A small CTC audio transcriber, trained from scratch.
Training: soap at rate 0.0011, batches of 64.
Data: trained on short read English sentences (LibriTTS-R), 26041 training examples, 20.6 epochs.
Rows from block 7 of a small CTC audio transcriber, named by matrix and row number. Rows with one number belong to one neuron. Each number is 128 + 32 x the weight over its row's rms, rounded and kept within 0 to 255. All counts start at 0. Numbers have three digits each. After the name is the row's rms in percent of the matrix's.
After each neuron's rows are labels from the 100 clips, of 14976, where the neuron reaches its highest value: "responds to" is what is common among them. Only what is clearly more common there than usual is listed. The data: short read English sentences (LibriTTS-R).
# fc1: MLP up (model.blocks.7.mlp.fc1.weight, 1280x320), inputs 0-159
# fc2: MLP down (model.blocks.7.mlp.fc2.weight, 320x1280, transposed), outputs 0-159

fc1.617 100:110191125126114121104178111087162013159130167092097160155151136135122102119118170067159148082103082132072140103211137118180188155174102118138108065115126092117182106136152097104097119147141183099115100130106097161094108198175108117131121180140187137082101125143164110130114119053106116148171171142136155164126152130199051136145142151116105109078111134113095120142106124122099088094157095162105182107137148174125127097043110154130118165179084137130118087112186164115127127108115123
fc2.617 106:120074125133159143105103161144193135127152104176176090139120091140103115115131143085113143156097101156173135098101125133126126153090147079093041105134169095108163140159142074130116191152077148121167145104082147149137156116051134114193092047119154135094099105131171125162113108176115146112122182091079164154113166149154137098138121166143196091139115108124157105123110142127090093076130131103050148116162066164098084123129080153156105112140105151120054146134111204180141183146113135
responds to: the word "you"; the word "do"

fc1.419 103:136129156101168134170141148185142156179129133134143164164085146134132069134082128112151122090086138107147156138147150151095187166147069132168044071156131094089124167141113145206122123141121106096193133163141128178110125125143161188101109167135086053126126123127161111079109131112140215198116157150125115137082117102101099136129117131155088112084110195120137105142139106091189138103148176159107174172053173126153102072086160134165114115089125116160117099170084158151102090126147098
fc2.419 107:149109130107148124114112132096116172109093114164132149156105183110083154144145121086119122143157167143176169120093138143124153166171074146144095114122094207169124119084113170082120097066156101154123171179097127137129061107120119132109158134180148167173135119076109128130108110155097083215166107094082188125102147159206102181194103099134147115140100116065120120165170156149099109136133166120150095110115113124157118096126154131171128104150087138077179121125124106141113163177161111
responds to: the word "about"

fc1.552 102:149183195079148137138140104114142120148129091141123119161094117093151135167160114150147159148056109080096168151169110162116169122159161135089172119145144107145190123094112132114154134147100081143110066149150139094112042065131126118112107203150118102148101091150155114139160100173086118124110155150069116133154102098083180103128110116143159109196114081123188121139118122089144141140095151166114144125076127083104127153144132148091062097126160190112139172105091179115090106087150116
fc2.552 103:104165153126115116141128132172087130173162148121127143150120139137092111093173131071141143086144138153079112120078122141196121157123158154099104166133095099147069118149091154122087126098142168135156133091133124144132169178125104097174107109094173132109204117114130114115132117144131086238102076102142096157160086123090134103128106119163139148129119120128099077166181092124111145123133159111101091163172110133127141128134099174138076162093098140126165121118096130137175088149101175
responds to: the word "i"

fc1.599 100:100088190114097140114113102187125113114124152114091145152203175171196100139178093122109128153156126123139177101153107089094137138134084104113124144111086123124137108139134105131163082111111198139175095113065145139062146135079060070141153158146147109163148181126103093147114126165146111093101068156142128128110189107129053103118153081113108154140202132092110152173073117141100140157129130138138142112106115121120109087140188133205141109159128095100160103081117151077143140127125140
fc2.599 099:144130089126185063126133108147064126107172128126092121164089111117092115113110150148121138133130132120126161131101111091157100130067171099077154054146147124129113134146136141116122099118157108157203108197158115119152170047137133160188166081094111108111136056173147118205111150125104160152166125114106102116100141201066148081183115206098190171110114106158058169137144165111105109112144123103080072159117157099116146124142056114116068118120101157112149103115046169160058141089130123
responds to: the word "you"

fc1.667 106:073077103125169177126156048066176121135172088144117105113111133078065106174202132119166140089114122041148125100081097140107117150100147119118148172094066158102121160152118097124121100129132111146104085158106104076109060086185119088163151078129138116120204143092089153104072184154111173047124159086171155139086191153123083134134062081116079123146128112097136141117158162118143069118152133141176144104118133086114129174153087162137071154152085124083108091092122159129142116125069088
fc2.667 098:166105126128139094093091096137130112115116144125126158190144162070142079072138101102073169102098146189158176078096139212156125079135154149144087107051116108173133146076112115087100131164147101148155158184137118160120162107140113096133102170186098131115082165165055115094147107132100136168091151121040143100169074102074184129136176162021119081098097152090150140140207107095164155106141160136090114133139107171150115140168151075085144134120126137130109186122134164109100154137105120
responds to: the word "of"

fc1.500 102:115135067135068147137087133122127105119160085134158124114051158192108151120150112152188155127139167149128122130142073141158130095097164125127101150162073100097189141121110127168157156098160150164156125084118122119148151180145150111116108155145149115166107146120170120131117098090127148146144153135140146138112154160132173102129138123190103151157109125150152075143167101174108168153161091113099117110079146141064069172123102141125129079142167149198140093126085067148081158165137196
fc2.500 103:093097162195128163170111177165130142075122097105108096098139120148177151137139161109159141089116092109117087146088180054184162089148125144126128140119145125200074091146093126116152135120154115121085064126130208128117139134190169078149134113098164063108080133090147127120154112132092093089165124126158121124111080133144109130157171106125101147131054154081143180109126129198117136143152135147152133129135079139121134121108145144144100134050062128088079096174224184117213072153105044
responds to: the word "i"

fc1.596 094:171130146110156204167141129104090148101057182096123100192085149134141118138095131137157174085148140159130084127081134060188149123153121161138164145174126094171122078105088144092123117103152138092117077084162124098189128136137130130107132094144121133127101136125093147149142155122092099217099098160169106093123073115107154111075148138129128109152141111111151140142098109154166101063141115131123191172165071089089135148079188106072112110153181168169153128116146173173120097102105100
fc2.596 091:119136132153168158013132106108179141133131046112109170136120169076141127109158162082154116168129157128157140120135126147146145125157091120087116149129155090141107139147102139114118126174120133122153204123161140173153058088154154126150136104181148102144155123117072135148104153143136162132122118170173135149115129107157105096136161140167110123112069081137159142184138107138115140136121119095129113120135198041088156145144090117148107255214157148085139127168145055151146101147173141
responds to: the word "i"; the word "to"

fc1.4 096:141119078123151132101085147144093120053112121119094167094168162140105171118127112118150091100104156135115144071133181136079174158096117088131089115149140126145010193168159091167170109094154085133189092125124093134161104196109125111137114104063078114171163087165127138164103150112101118155169110119104149147113129138098142088129128145179099133201128137098137146132128131153141201131124079136138102092131117126085144160097113165121129089127139153139126156078153075168099053124144138
fc2.4 112:142107147117140103085100072101161136152153160157117142094088118153108018106163138088122139156130130075099062153140168172198143117098108121097133176071085096107181184087132163100179115110109144165098112099099081103141121087159128125102152146117101070109109226110099167119113125138117115167170099187147123140146188100167113165178146100129124099101132126116108152168165115101070163132097122078122137141176148087151123111127144107080157054125110145111125106132175138174123140130151149
responds to: the word "all"

fc1.168 102:167120122154166121116150150073186158106034121167132113123145124146134152133077099153111110141160122120173137059165113124192136129151134068136087125126139125119127169070120137097136129091068118112147153077130139124167105195112091119115114067122057151129130128148147159077114126109123176139133116101095142097126112085153112075119152144138161160095069144136146119122146125184090138165143074133114168144072171116149142106160093215116106118136162137062155141119149136141088165134132136
fc2.168 098:139122115123111101105130136155154117122126109116168122136131138160178144103114142137124165105086171101102073080147138148126109103067133095132090124153241073182124141143138122124123185123159088098157185174090164126121134154149148182120046111142116124142104124090132205110106138112188098170131114140103155167116161216134105153172104148132131143175104147076158135155139114130058137110124162062117132095127170103069113091203119082153083143144114105129092136141126161138181121148069081
responds to: the word "you"

fc1.330 098:125108140122161103140096175119166099079133164164130131171107069103099185127160173121134111107107067123146103129122123134135119127105103180130095078157086177155160112102111130152127113113135126135156120196104080082120148101162077084158128154150082151124173126075171195152141011153118129113123142166138152103126131110132095086130083029110123149172147127120164173179079116140117125118080171102125111054157151082166104150155092111105113183133135164134086114126132089185076123152119139
fc2.330 104:179195098140104138139167141112115185164129142148160098102140179094131115162110140072085153076197149141089095130124140209122183136136125130131097099173079130129185177152146147125092112139120156143116136063092113219159169064072166113119145142117091135099112109158128142084138103142124168174144122137070145158117090098114088161102141153145109101115150135116129144151072162128087134096133137121089116121187135092121125107090170122134149091141145134133119174098123167115157064109174171
responds to: the word "never"

fc1.309 100:128165159116129142149133110137160128149111090143072088144141102085160166110124099155105104127109118072190141144207090150145161145128097103189130190133102105197137107140166119092118151144130096162148145143189088164162107182161169086176139167138098172113147181139153104161066100098108126172142157079133083098078067095165101135092178156127143114172138177148124096141086123141132101164108172147128149139152120081151113110152128118091154089109065217222121175121096130146082089141161204
fc2.309 106:071128164130129128120139164074139109181130107131173117140131178080107126143138120168119091140151148154090118101131092159108102127148148112152160115201141067123115146143089161183119141108187115167164141177103122141089108126125162042170188142138150125082093092116108199168108114205121123144136144115177156153105167116119126073147131155080135111088047095144073164101151092198085091095093124147140099107152100133156141124147151147110083115134144121181207066100198134096120060137136126
responds to: the word "all"

fc1.418 095:091130123128064160111159181119073133162071168086123138153106105152106141070117106129122121084156220094094177141124181140093124126097136103137161107115108166128123156078125161128105119133113145080099157161182170113123162183087115185158173145129158096139137114163151141146125114150072068154101104223141143155116118103116049134089074120138148133169074157135115091132115085133199088195145069106092146086136127118125121138165100152134090172182087175142074161127165063160089125151189143
fc2.418 097:157152133126180132110106063097144135129158104152180095100169088078120092115094105180183111153124110104163137120110065085164129132126135157168116132143113099119082119115097116156100208175126168157115114154120144128098151105120113086093103157140131089171139123158140104108127119182171111124070161060115138128064087161107138150187129152063120108083150092078149138155153123117154125119108168120131072116116132148113100089150158103073164103089153055173141156193109077087107130132094123
responds to: the word "of"

fc1.151 103:159098151092123196167102175122159132104159138128126115096152148156123141093136050143075141141139123109137146175103161100091184168135100119117099155164132155107137174139089133069094099165160190142141086146047082165131134110146100081151100144106193099135122097170178084185116145176133181141102057164130171118099121163157068050089120151119167073109122151132081066132158192124166165140137111059126111171118079108158185193101117143148119105130122178196162148113140121163131168119118151
fc2.151 101:088120102128145134105158122156167138089122092142161147110104148123143130113121119059156149100161178125124125129170128163147165143132109089142104148116119172142149181149166081098072078135126100101229158184158150179093147069101101134113105132123168148127119118132132189121102146084155122182114222156113126112102123146105110161097130127143071128072149163168167164074142139152064097152192150136042171136085102099137166114146135139167111133110142158065097126104132136134089130102136093
responds to: the word "about"

fc1.427 094:150132121072123080113087127120131140162131143136144174115135163119136139126172132148090125128210181131156159108043149106071160083063094090170114078145162128108127033150112120130064146067117199154155149150152169149112148097142117095074130066173130146120090123108131161105165119126051121137106109029175135107114163162119158080130125155129097070141156122099165148137110160134123137086107129087116125109141066123088193116139128153160127087090132124126140133088076163185143158133072186
fc2.427 088:144109115114154112111151139135102087034132068104038159133140132158121113140103123175092100142101135153197112158142140141108152193088081141140140070104132109106107192157149087104159098174148110125166102130130171106113099051142105179169149090137142086130093073151078164166171127151136092159131171122163144125150144150033119061128123117190160113162101146092079132118114117157139071120145143140117147151113203084152111126150133100107078183130102103118147135159112178093114185162149101
responds to: the word "you"

fc1.157 099:146105145157161148121110059132116117137156167138149067142106158151127193133097102085124140102071159092168126138109152146140117161081098090069097199150075067071105139049102093174146145105142148194143136127131134144088143117127127131127105123145144127148116146114089102105117209121121138117158117070092130140080103162101158128147164072099128099115108141104091105104086124070142133154084110140089196148078134123151126183028148138090130133113150105053077146178194154190161128134134115
fc2.157 095:161088125166088140133134134114168069171136102153071136190111117133111178115107164171166176167160099187180091130093140127144104114121103103085161068122086187132186155123187164108109069097166097092105167164095123126111149155142159150105146116121059106081115121095143098173160131110155162143131140084174194117141104116163040174131137156187101137105099114087119076209104111089121115114161101139125145144178190160128067071151136139225116132096162099184139144115084153152110104103124100
responds to: the word "the"

fc1.432 099:108167136082165207149077132201039123137166086094120106121108088111112126120166160063134120080145177139103148076140141169103122085129064075080142161124160109139097164106066117075179116086128161170117114092162158124131147157149163124171130147103176134089142071145157149119133121148145141129121158108166175081084156115168146106129165133154162174122095108164189080082124218099125175126145080119129163136139135108104116123161171134072084157145069078138130107143119114175130141166129173
fc2.432 098:155202103170111130122083075123122160138089087068142136156105106030145158079084080054128110157120120115140114102130108153150101160162117064130087145144123137136101185195106135153147183115157084134120118137119112127171148101149119133178118169108100153123135115116095130163138165128097116103139116172111134110123110129144113113129108153119113122201173157099108164150150185135147119115083159136135132113145082065121119089054109195132119133108187115191155160115139077107095127127131119
responds to: the word "all"

fc1.380 101:129168140126171102107126152117100185138147120120072150117092109128137152125128146132142168158142087154162067137139156157114103122132138167058131118140112161138069115141090116151122118149079141060189115117081153074166112127097106109133181101139123136163151107165082134115128173169102110184120069071102229132105142145124156093116107119132081162100132118159119095075112155147132154107157091089144137169151135148132130128107128143122127174083165138174105177117135139172142155160117109
fc2.380 110:141084178144143176102079095112097058164138087087132130161098163139123144117087161108137137170090196139134156159154070146061068136143071132135210109159139105118142107092097178163137118188171119130104149164129097131128116174093126135130117092170112133079140133131142143188104122110121145101108168088114118153113129070089145116130161144116113056118118123132171140115111174141083159146136098059100130126127061110113085112140131140121205112126137115136171079084153097137101110176090210
responds to: the word "the"

fc1.363 098:085108143163109113117140141160098096137138160144143114134139102215083158150122140036185165173133115129148114107141151081135107112104113184106127106107145123118119130144118130135113093197166120114104080117105166102175151143061092163228113153139150138102153128174172126122089139158065158104175153101084186077089157146131113116146147139103220171148114129169136114086072121143119137080132162132101133128160208093109109135140044173123150101170205136102119160146143204177169118091158087
fc2.363 102:111084121099085162127121077133180129133163150095108142151115091197126124140111156137090169109147077134113105123142084091137114154073102116124097109111129164134195137077143176083101099111073147101161101107113108190121134118138122165054151170149132139087100169093082106112120140132153130132077175055151061228110129092152136140192134101105130138144117102084129108111116131182096124162129139147156142182063082150083132109115201115145135114142136155116102139112087123089135122148100124
responds to: the word "her"

fc1.666 098:099147117182109146075222131138130108090184094174081137154134152124196132148121122115154123109061144089122098101096085119131154088123138161136136145121136096084126111122096122128128161184077080142101102068081134140138101150154113134096149119130166132112137056170165129139140181041147130156091141143123205127122099181138146095114088115159142081171105149137054067170098167114115121161130154131075147133131155095138105127129056153072165138136054130124119132099089092149088094150094094
fc2.666 095:091159137205155107176048060132124120150138161159125131112116084078131136149095143157101116118088110109138154158139176170192068170198107112162136124133169142131169113115161109107055073126144102094142123087095128152137164135146163104072184160117108075124104151103083154069122127162099113185123094096134130088040123034143089185096111177112129106149116113101131150179100103125107128167117087147108116106153156148115164116162161084153167120072166181089088218149186154142171169101075150
responds to: voice: female

fc1.45 093:139123148114155149064106058110092105141113149128169140154160077145094146097165161142175097136105155119141154143178165112120144163096088100139092098155146169142135130107141119095172140101095185199094152104194145144146090112135101120129138092116125130122079131052099121089119152069163112063078121096142147131147091142154132129131109174132097100090115094177129117077117129071125125131179150094115142122132154103152127203196144210056079133171095159143160176176130134154189117124130092
fc2.45 100:127141162149139119105137122154111125193185125162084142154170109116152141147128124162096167199159092134145117098083164147135090168104190104152075097122103166065119097079169120097066129145141180131075202114138077149086145103081117134130129139078146152104128164127177130103074087155084043154068111132125127162133148108113129162119090165104158159134082127097092090157172163132166172083134159183093120133160181137138093164108080108140133145181181114158102125136157132099130064109164064
responds to: the word "of"

fc1.571 098:159126129198132129109122153142097167091189153141196105181176164135078143138140167097133099180076093132080123113119121063189186149139154129103084148141150155198128124111132154090117119117135146126106154099151109132091128123147168081134163226138117144146174145118117117154155111152104175118164121091168153167100138101122100129104166119145135177109145068136164140185105131109135109157104103127137124154190133130150102144150193147172078135106086116133162087126163168118122150096133144
fc2.571 101:128119179089071121113177135093166094181110053100125159112105152098117134140101172197143127105130109130133140127121103167056133140125086124146090147148068120088136133136136150117098095112106094130157131130171128061113134138125099131155133058214140148135129147105105129139055137117119117096138089158099115137083093153148139120097116098129090135160165166122183186093109172205125120176163193121113178109091099132079120108137164103107102150103128133126140158133138104144159118099133045
responds to: the word "never"

fc1.495 103:143128155184105100184126114149171106110154161120105115177191164143138108110176112168128105099106115096087152147139151069107136133122119117117117165161110113141082112084170204119135091088142104139131148087115160096137137131075124104147144135121122168162154132124140122097111131183166147092209122063121144142145128064157162126156118119117147127156180146101173161075181145171111171138108137114084119137200129115084005147154142142100173130194140146087101150145147109152150202186082154
fc2.495 095:143100142107127097111138165122080123124121111119163122110133085091079134131110144125133149133099102145154105166111147097098105142119117081136139164136092146149135131129071139122113109116134142112179078110143197138182131135105153110100149102082122147081115084119087101052164089133175123147151141196152114095061071110098127085125083123116170165141132125137124118151132077087125082062103138130145151107071106124141122119114081137087059212098142089079105077085152082092108074166135088
responds to: the word "his"; the word "he"

fc1.231 097:154094144137132128086079168137124107184152175151119156174102152120059098134134142131111058149111132094100073093164090113153114120106143112190182129111133114134117157119095108102193092062181039137138178050153135149193122110091094107101087178142087100120135117147186119095167110128069115095048100155121114099074087126104123101112133136181122147136176154118119112129162141129091086078151133080104108118128137137127158098096153092139133169127139093124112100107177139139120143096140137
fc2.231 099:176166140113126152109085131120152095108151162130179136124149165128102128118089136125138164134127115131110105179120114103092114128164148168065108214101176143138153219149146088200107125129108115173073089145087096125106189064126156097116159034152065161097084088107079051191096079145181143174156142098128085149111103129172106086092097081136132127132084118040119079093118137086131149093147159081132123148090087139116126108155122165114094127116131097077165143110186093098129089096154140
responds to: the word "her"

fc1.145 098:145148124187139113170164049162093177146125157086106079126116142180127173097164163111132139152115170111152087121151138087134166121127167174093134127113123093092076118110139137127153126127162095133135113067166154141153173099135127188132094122127057107086137207147142154097110104084109083092151139155140131059122121163152063175130127119078165179117104125104075114173108124130183131095116150107102173099137092061102213146177156128089078095124142120128151081116142138099119072135182112
fc2.145 094:127085151105159158128118115131113097161150166096042109164129101106101186169084094139077146098114084099139118185113192143143104147145168104177118116105156168079075160149093128131158156099128126148073109119149075129159143175113099076158149104126142127171145102118075103124111204157165130173119114118091104201159157177137080152156114126125149120154125082123122117118167122132122116164062179119168116131173117127220132163116129154158113172079127109171158085112127076176102097179101117
responds to: the word "of"

fc1.287 106:113072149118076126121139179216093129076084118156145082196118112089090184148101088109141106078075115129159134122082148137177153110141215126069079153109139135098173175167093148134105149141110170102113120145165152126106150180127189139165167104133117175107179140137173101135120134112147106101139055070086169153092169135093130165099116087062137153082139135130126150110060040112036100136095119167113178131130117153192124166133056135107144127176090111169183128143119152170151107129121186
fc2.287 098:120108133104164187083166075107150126086213128144066138087105125115126120073154126075153150102187130123103129088072056121165135119187122162115108090086098086139093120145154095081158075122120129146085119080073158107158106109159153090124142144178152174150142127099178169140161098166158112154112109149168103091142134200126110125150058121125144106108099164138144164174150135138129117138106138083152106119117141112158106147146180079153084153072077107152151152140064173195150153129130100
responds to: the word "you"; the word "it"

fc1.637 100:129112123114188149202113163101135152154138130162120120151126090099114136110098107127144085101142120171166127046123099102139095076148118101102082099103083130121077106112102165179164093120091093105155124106129097090138117122098173161152124152119134130094173116159088157123070090098167208116083108113145140097095103070148114102087117176147059147175109153106141119096112177086128114130088165074118157140159142111132209097137092120102081109057118148145122108116175095098052149115078062
fc2.637 105:119125189146146074142118104161118193102178137139112152178106175154129097131083165101087153155091160105108066087070160122153151091117117160101157097194134100168136084123159098148161133142109143123105107116114135088122110096121132120145118122076107108129124154052149194151193137206107157121115119077173165142125094172132120179153114117210082117113178121119126138152130090114088087116129138093203079071088087074165177123131163139079130112155159050118121122127147106144177196107155105
responds to: the word "of"; the word "have"

fc1.225 097:115151143163113188133153174142113082149076169106104119144084149124183092099122140124118159121122143171082173159100146118152159104109165110138102083149143082078145162142160144144107172145108101079165158139107204176096129088117116136115139093146102188087110115173167123150137140140077146086117123120064130079113157140103136053144065135168104135157097098164093100099191169104181142134165163121110195163090155102181060123108179224094182172090129162120159149140154182164193173107080162
fc2.225 102:109144139102149122158079170097138136154115134119114099172128082104167141141127134126140143073126143157108162126201148096078101142191089105121068174208144113149171090192148160098141075106116119101082129090131083071157162127102134130108129107117104123107098052119095086144120073122115135166122105147129155094177156109167168104092121122110102125088141134129113154219156190137150145106072173168182170069145225172097134161037140135143081092123185093160068119146175122130136170142157165
responds to: the word "all"

fc1.172 100:137154166054143140126164122141153119222142104084137129062111127126145097191126134097157116124138144149136092131080124130139106085126190155135103163138094132143097123060195105155152050161151183122180132123061154140117119126114131105170108136103186151127132107106110146090106126150176149107140107082128132101129161177129111113172162104148133107093137143116094114082154127132125158195118178147162130119131136125117118133117119109135111125155122081107148133135103132157145170096166143
fc2.172 095:133081106197156124154133129122071196145117084118137168096150133095157116095184124200118159080101115157143114101126144156137083129194126113158087038151115102110183091136085156161153100133114066097075113107083202086109051139174133129130164106126093126077104123094132041094162141160121111104133150115134104131129151111139130166136069106099132131143158101059172109169136151158106161076155127162117109120175167136196099097114085139068204146059138099155172167125137131123117145198143102
responds to: the word "about"

fc1.718 095:049098133129071141107118159137156118126181099046159103146186135163173107081111131149067091077187041096117136131111163155095099104090158175060135125144126136099141131143123153105165100169193139188160169072183136108100135140086169073131083140084101097083195144107156140182159064149139168146167157079150122119083112167088131083142137175142099165093122078131173141125099068134126120125138139175134115139144145088173105154080101128092180109124144173145111109094166139143072127167164124
fc2.718 105:218095121098148070148119141126134141131115169134158164088111132121138152104127117099091157132168125088130102101189139156097114147089063149173046139090071062099166168140114126139112130076147092115119190139157160151121124191117122128160140088148129120131111119107103094103151126152117128133130128161114137112072119067140110156111111148075130124098128108126186132171116091092112155157119108161165120176152099090182145097092178123139134144083112179066093075152193171128213175160130153
responds to: the word "his"

fc1.476 099:119168150110158114059172172125125094171121162082094146124129153105138105193191086106131090130102157126121114161103143143181127199147155079147140135154126193172138131146077108154128162122167154129071130121170139113123137131094149091207123132103060126133166121127105119136187095099074090144131123115126089117136137166117174186130182099092139095159140151123161137187165120152113165145124101099134130130111141178126136127124130114111101092129147160106132134105150155135116152139065107
fc2.476 094:076157173179131210150114179153090093116121089125141130134118139125104147127106128096175116112105136119133064098140106096089182162088101126221137128113180155165118150115170095118079035083130180106156126159118159116078146119092098154190132031168118104137099084093104118158147126112155148052144170160133164090083092108144176051113158168205104110152110136111132134147133143136079132193168152126151172121109112072125086103153168121146146103101094140128174129101162138108114140118199080
responds to: the word "all"; the word "well"

fc1.676 099:073151116123127132128179094106104081122143107178143082106158097124128155132053147117095141110160133150122096107062180149096088120089172116168136199166057178105157171142135123163087181085125115086142125065126140146134190176068155076145074178143087080118130085076120133112148158088129167149116098098126134092144121160168124142174106144137170118126195142158093136161078085082113150198152149129095149130096094123128123159120129108168093165160127113173156119087135165197126154121137129
fc2.676 104:098116119115096155135098137208071155145091161131203088120121097148140127095109146118145088153173130115157205134149092091167180160101134176153081128145062154157147152143105130123100111196070140102141200105141107084141114150146079096149121120160126097096160116085104151087139108143121121158133148133108150157146132149124111127170137143088061180155148169140154131130179192151095136088133179132133125120134150098133140117128119102128076086125187120055146165167098129129118119111090108
responds to: the word "all"

fc1.741 097:171124118164140090158095094107080158048177174112137150140119191189121135111057092129171132129148127107129115081083110073117124143141184123098163086121078144115129086113131144169138109147138147146165096102118155113131136059109180117157131089117099120167148179135075129127103068077125130112085138179143111136194153165110136111125092113146107110118138122115089157055108182207109067097142131126105136111107141123141156164132092133162072183151121127228131140165131121101153161187094061
fc2.741 101:085151168167176176136156155121124130157101138122094117114169086106175071159136138139079160125148141111134151133125165137126114116101171143152086145099143071085104153119117134067169113167169120154138147076161136108172091164134068093160142083131108123143098080129142191094174144179121171166154096112190165116132145173118152144120187075090151081135045134076106166065122069154121172140123087199159109149155138194114143169132164112111115156119126118166071193123141143132152121134131079
responds to: the word "yes"

fc1.135 105:117130179166118130088131211111191211134135045167093131168156142109131141136116139116182159105114120134113154092138173120112175161113101151188099126123084105116187147104129091147080102139098122120112158155123095130106160063112122178080127145207144173173066119061136100151099091168117084144174138105185087127119110134119098130138128109105124108132092148137098143079123121185149098098157164114165169188174152177134110199112164103095145146089095144111158163211147076133112104140138104
fc2.135 104:133096118152189139120119069164168096140130139137172087095174096208173143104152175094087083105148140148135139159137094135149101182099166161139110190106144151151166131212101084082193121111147103144117098157116172120123153089148153087130185100119141135114120150114103148117147129156083114098101160211063139079155063144148115157117080124144118149106141095072135135142116134131126180090141067149140080080096119130153134094114096148165129129115097133083108125097179137161146118099157153
responds to: the word "the"; the word "that"

fc1.141 098:181179113118192174164122099135069120110132132121066103134076147146152115133118155100130167104156123204146051107174116129170195096186146124114143159126147225111157084164117114097144156138115117114198098133140131079139161160119165174140150115166155166138142137175132119144051123168138132131080122099097153137089130134128094132171140127139194178132082124183106126135187084138096144108084172098144116084125157158175100128150136133117096131147125118069164113196076173099161064186153105
fc2.141 096:129086153078139172063170114075109086152152142204183126115197116145191136141174160107131093123095170106129142127160171137154132137052132163110107102115122049125124179169154111066143130093163136150102182131140145221140140033200117110178162144127117150106159193084133143100150136135117121110155126067161155124131069138130134103082123100082104136106139143057197118142176144151122134129141118135145146146135134084146116093164175140114091145132115111187057129131146104155079142140133146
responds to: the word "you"; the word "that"

fc1.764 103:095133171114132072136143090105142086192083123124154140141139112101140190084162072131138092092125119195162119159139155134140086157102154095193139127155104166164114115087119135138078108121122170166165157144144112097152171116109111113096130110176112096108060129142156105063129092143128139157108129144132088139143151107161136105109105110175083144157125124055100085116132124129192204083129110149139221128129143096153157139141060155094112197100162083198125189095175067126141159098127181
fc2.764 105:145151106156133092133175158112121151143170105152104125106147203128125099121103112094178246122135100140125136088139126118150179098179114152092089135160104107142138040120148160165159138159081138152129124119115174162140070151130165054160173153139141138160141229062104125183159143165135100129081104073102107153141118120151108084138144097148149143159077061155109093170085085123065067085105149077142143153185161132154197077095092157087107092102049117118133145164130102154120131091151091
responds to: the word "of"

fc1.143 095:156110103138111151123175125108113114134191176078175091135162110136137162091107172076139150144113114093140123117148143088103133093088087133091134145097128085162143124083153126118182158118172106088086121079102114131150142157019131140096150142100128128129110118146083127132176154126132148053093128088163041087118087126114109178169100140133173116131108071117157104103159138066130076124156134184085128128185165184095060130141127109168114128159158118182093178172158198048118112171160133
fc2.143 104:132126181088106158166059179131155074140124060138132140150111092101082063135116119145119084136138124146135108109109088173109135193112214130154156157106081128149098145142087185123094138151123111144092113142135131100106165134151167060150171118153147098106099159169103114167093120122099119151134157125118135192086155190112120095133169111146181183132152068126185105062106099142131129091154111146165091130085125085077160169074158210119180112153099151151131147069173116138122125049114120
responds to: the word "her"

fc1.349 104:073160121120153185107116176133127104093153068143119108153155202100064100100112159096174147149143061132162128154060090145142164127135133147106067168088164112119130118091056129180092123102174166147184144083140134164121105160111122121074137180149166128133128097127136168079182102109122073126100141089142183108086100133125163129180110212121094054090130161127161160175099100067126152097133163145122112118114139137131199120087100159058145120166135136138104062163175150126157139166081097
fc2.349 095:128090110090131140126100153128086135138080125131156148115148106194122081115159144145138205124077159199129137126171043120167109149112172140104119123183168069097125153112152095130083148107145140144189127081132141158136099120112121139176153146113088096123182185145121195227114110151144129159121149127120102167124110116114154093115114107100187071113157161098115183132161198149158133141081124106091141108112075113160112147192090122133155151094153146116151108111188167132126115171134153
responds to: the word "i"; the word "to"; the word "not"

fc1.315 094:107197102135105143136111154153104153117123105184074058134100139122139184118090120103180116148066122122102098065088181101137142120147141138145125121156134191185108120121105135105115155096159154170177152106143100171145100099178121137113147168151024121116149082090126171119116144174098130124194165168159141082149160155131157159051099102115045227112126153184139170150097165118170155152140098135153113157096146104169181141147162149135093106112136140160150113092074121166073175172112105
fc2.315 103:137134174115113139119139145147068176151239122111158143195197069113101125098091144150181121100134128111132106143138156068135093085101115130055125121123117115098126092122128141175142153138124133125132096050135112137159054121110106153111136127099126108148151162098076132152167111088154161094161103130087131157154051130124136109153127129166162119147058134153123153103111088142130154127155099150104108102128168135094112169104050098103156135094092056134105105154115076067089138116199102
responds to: the word "of"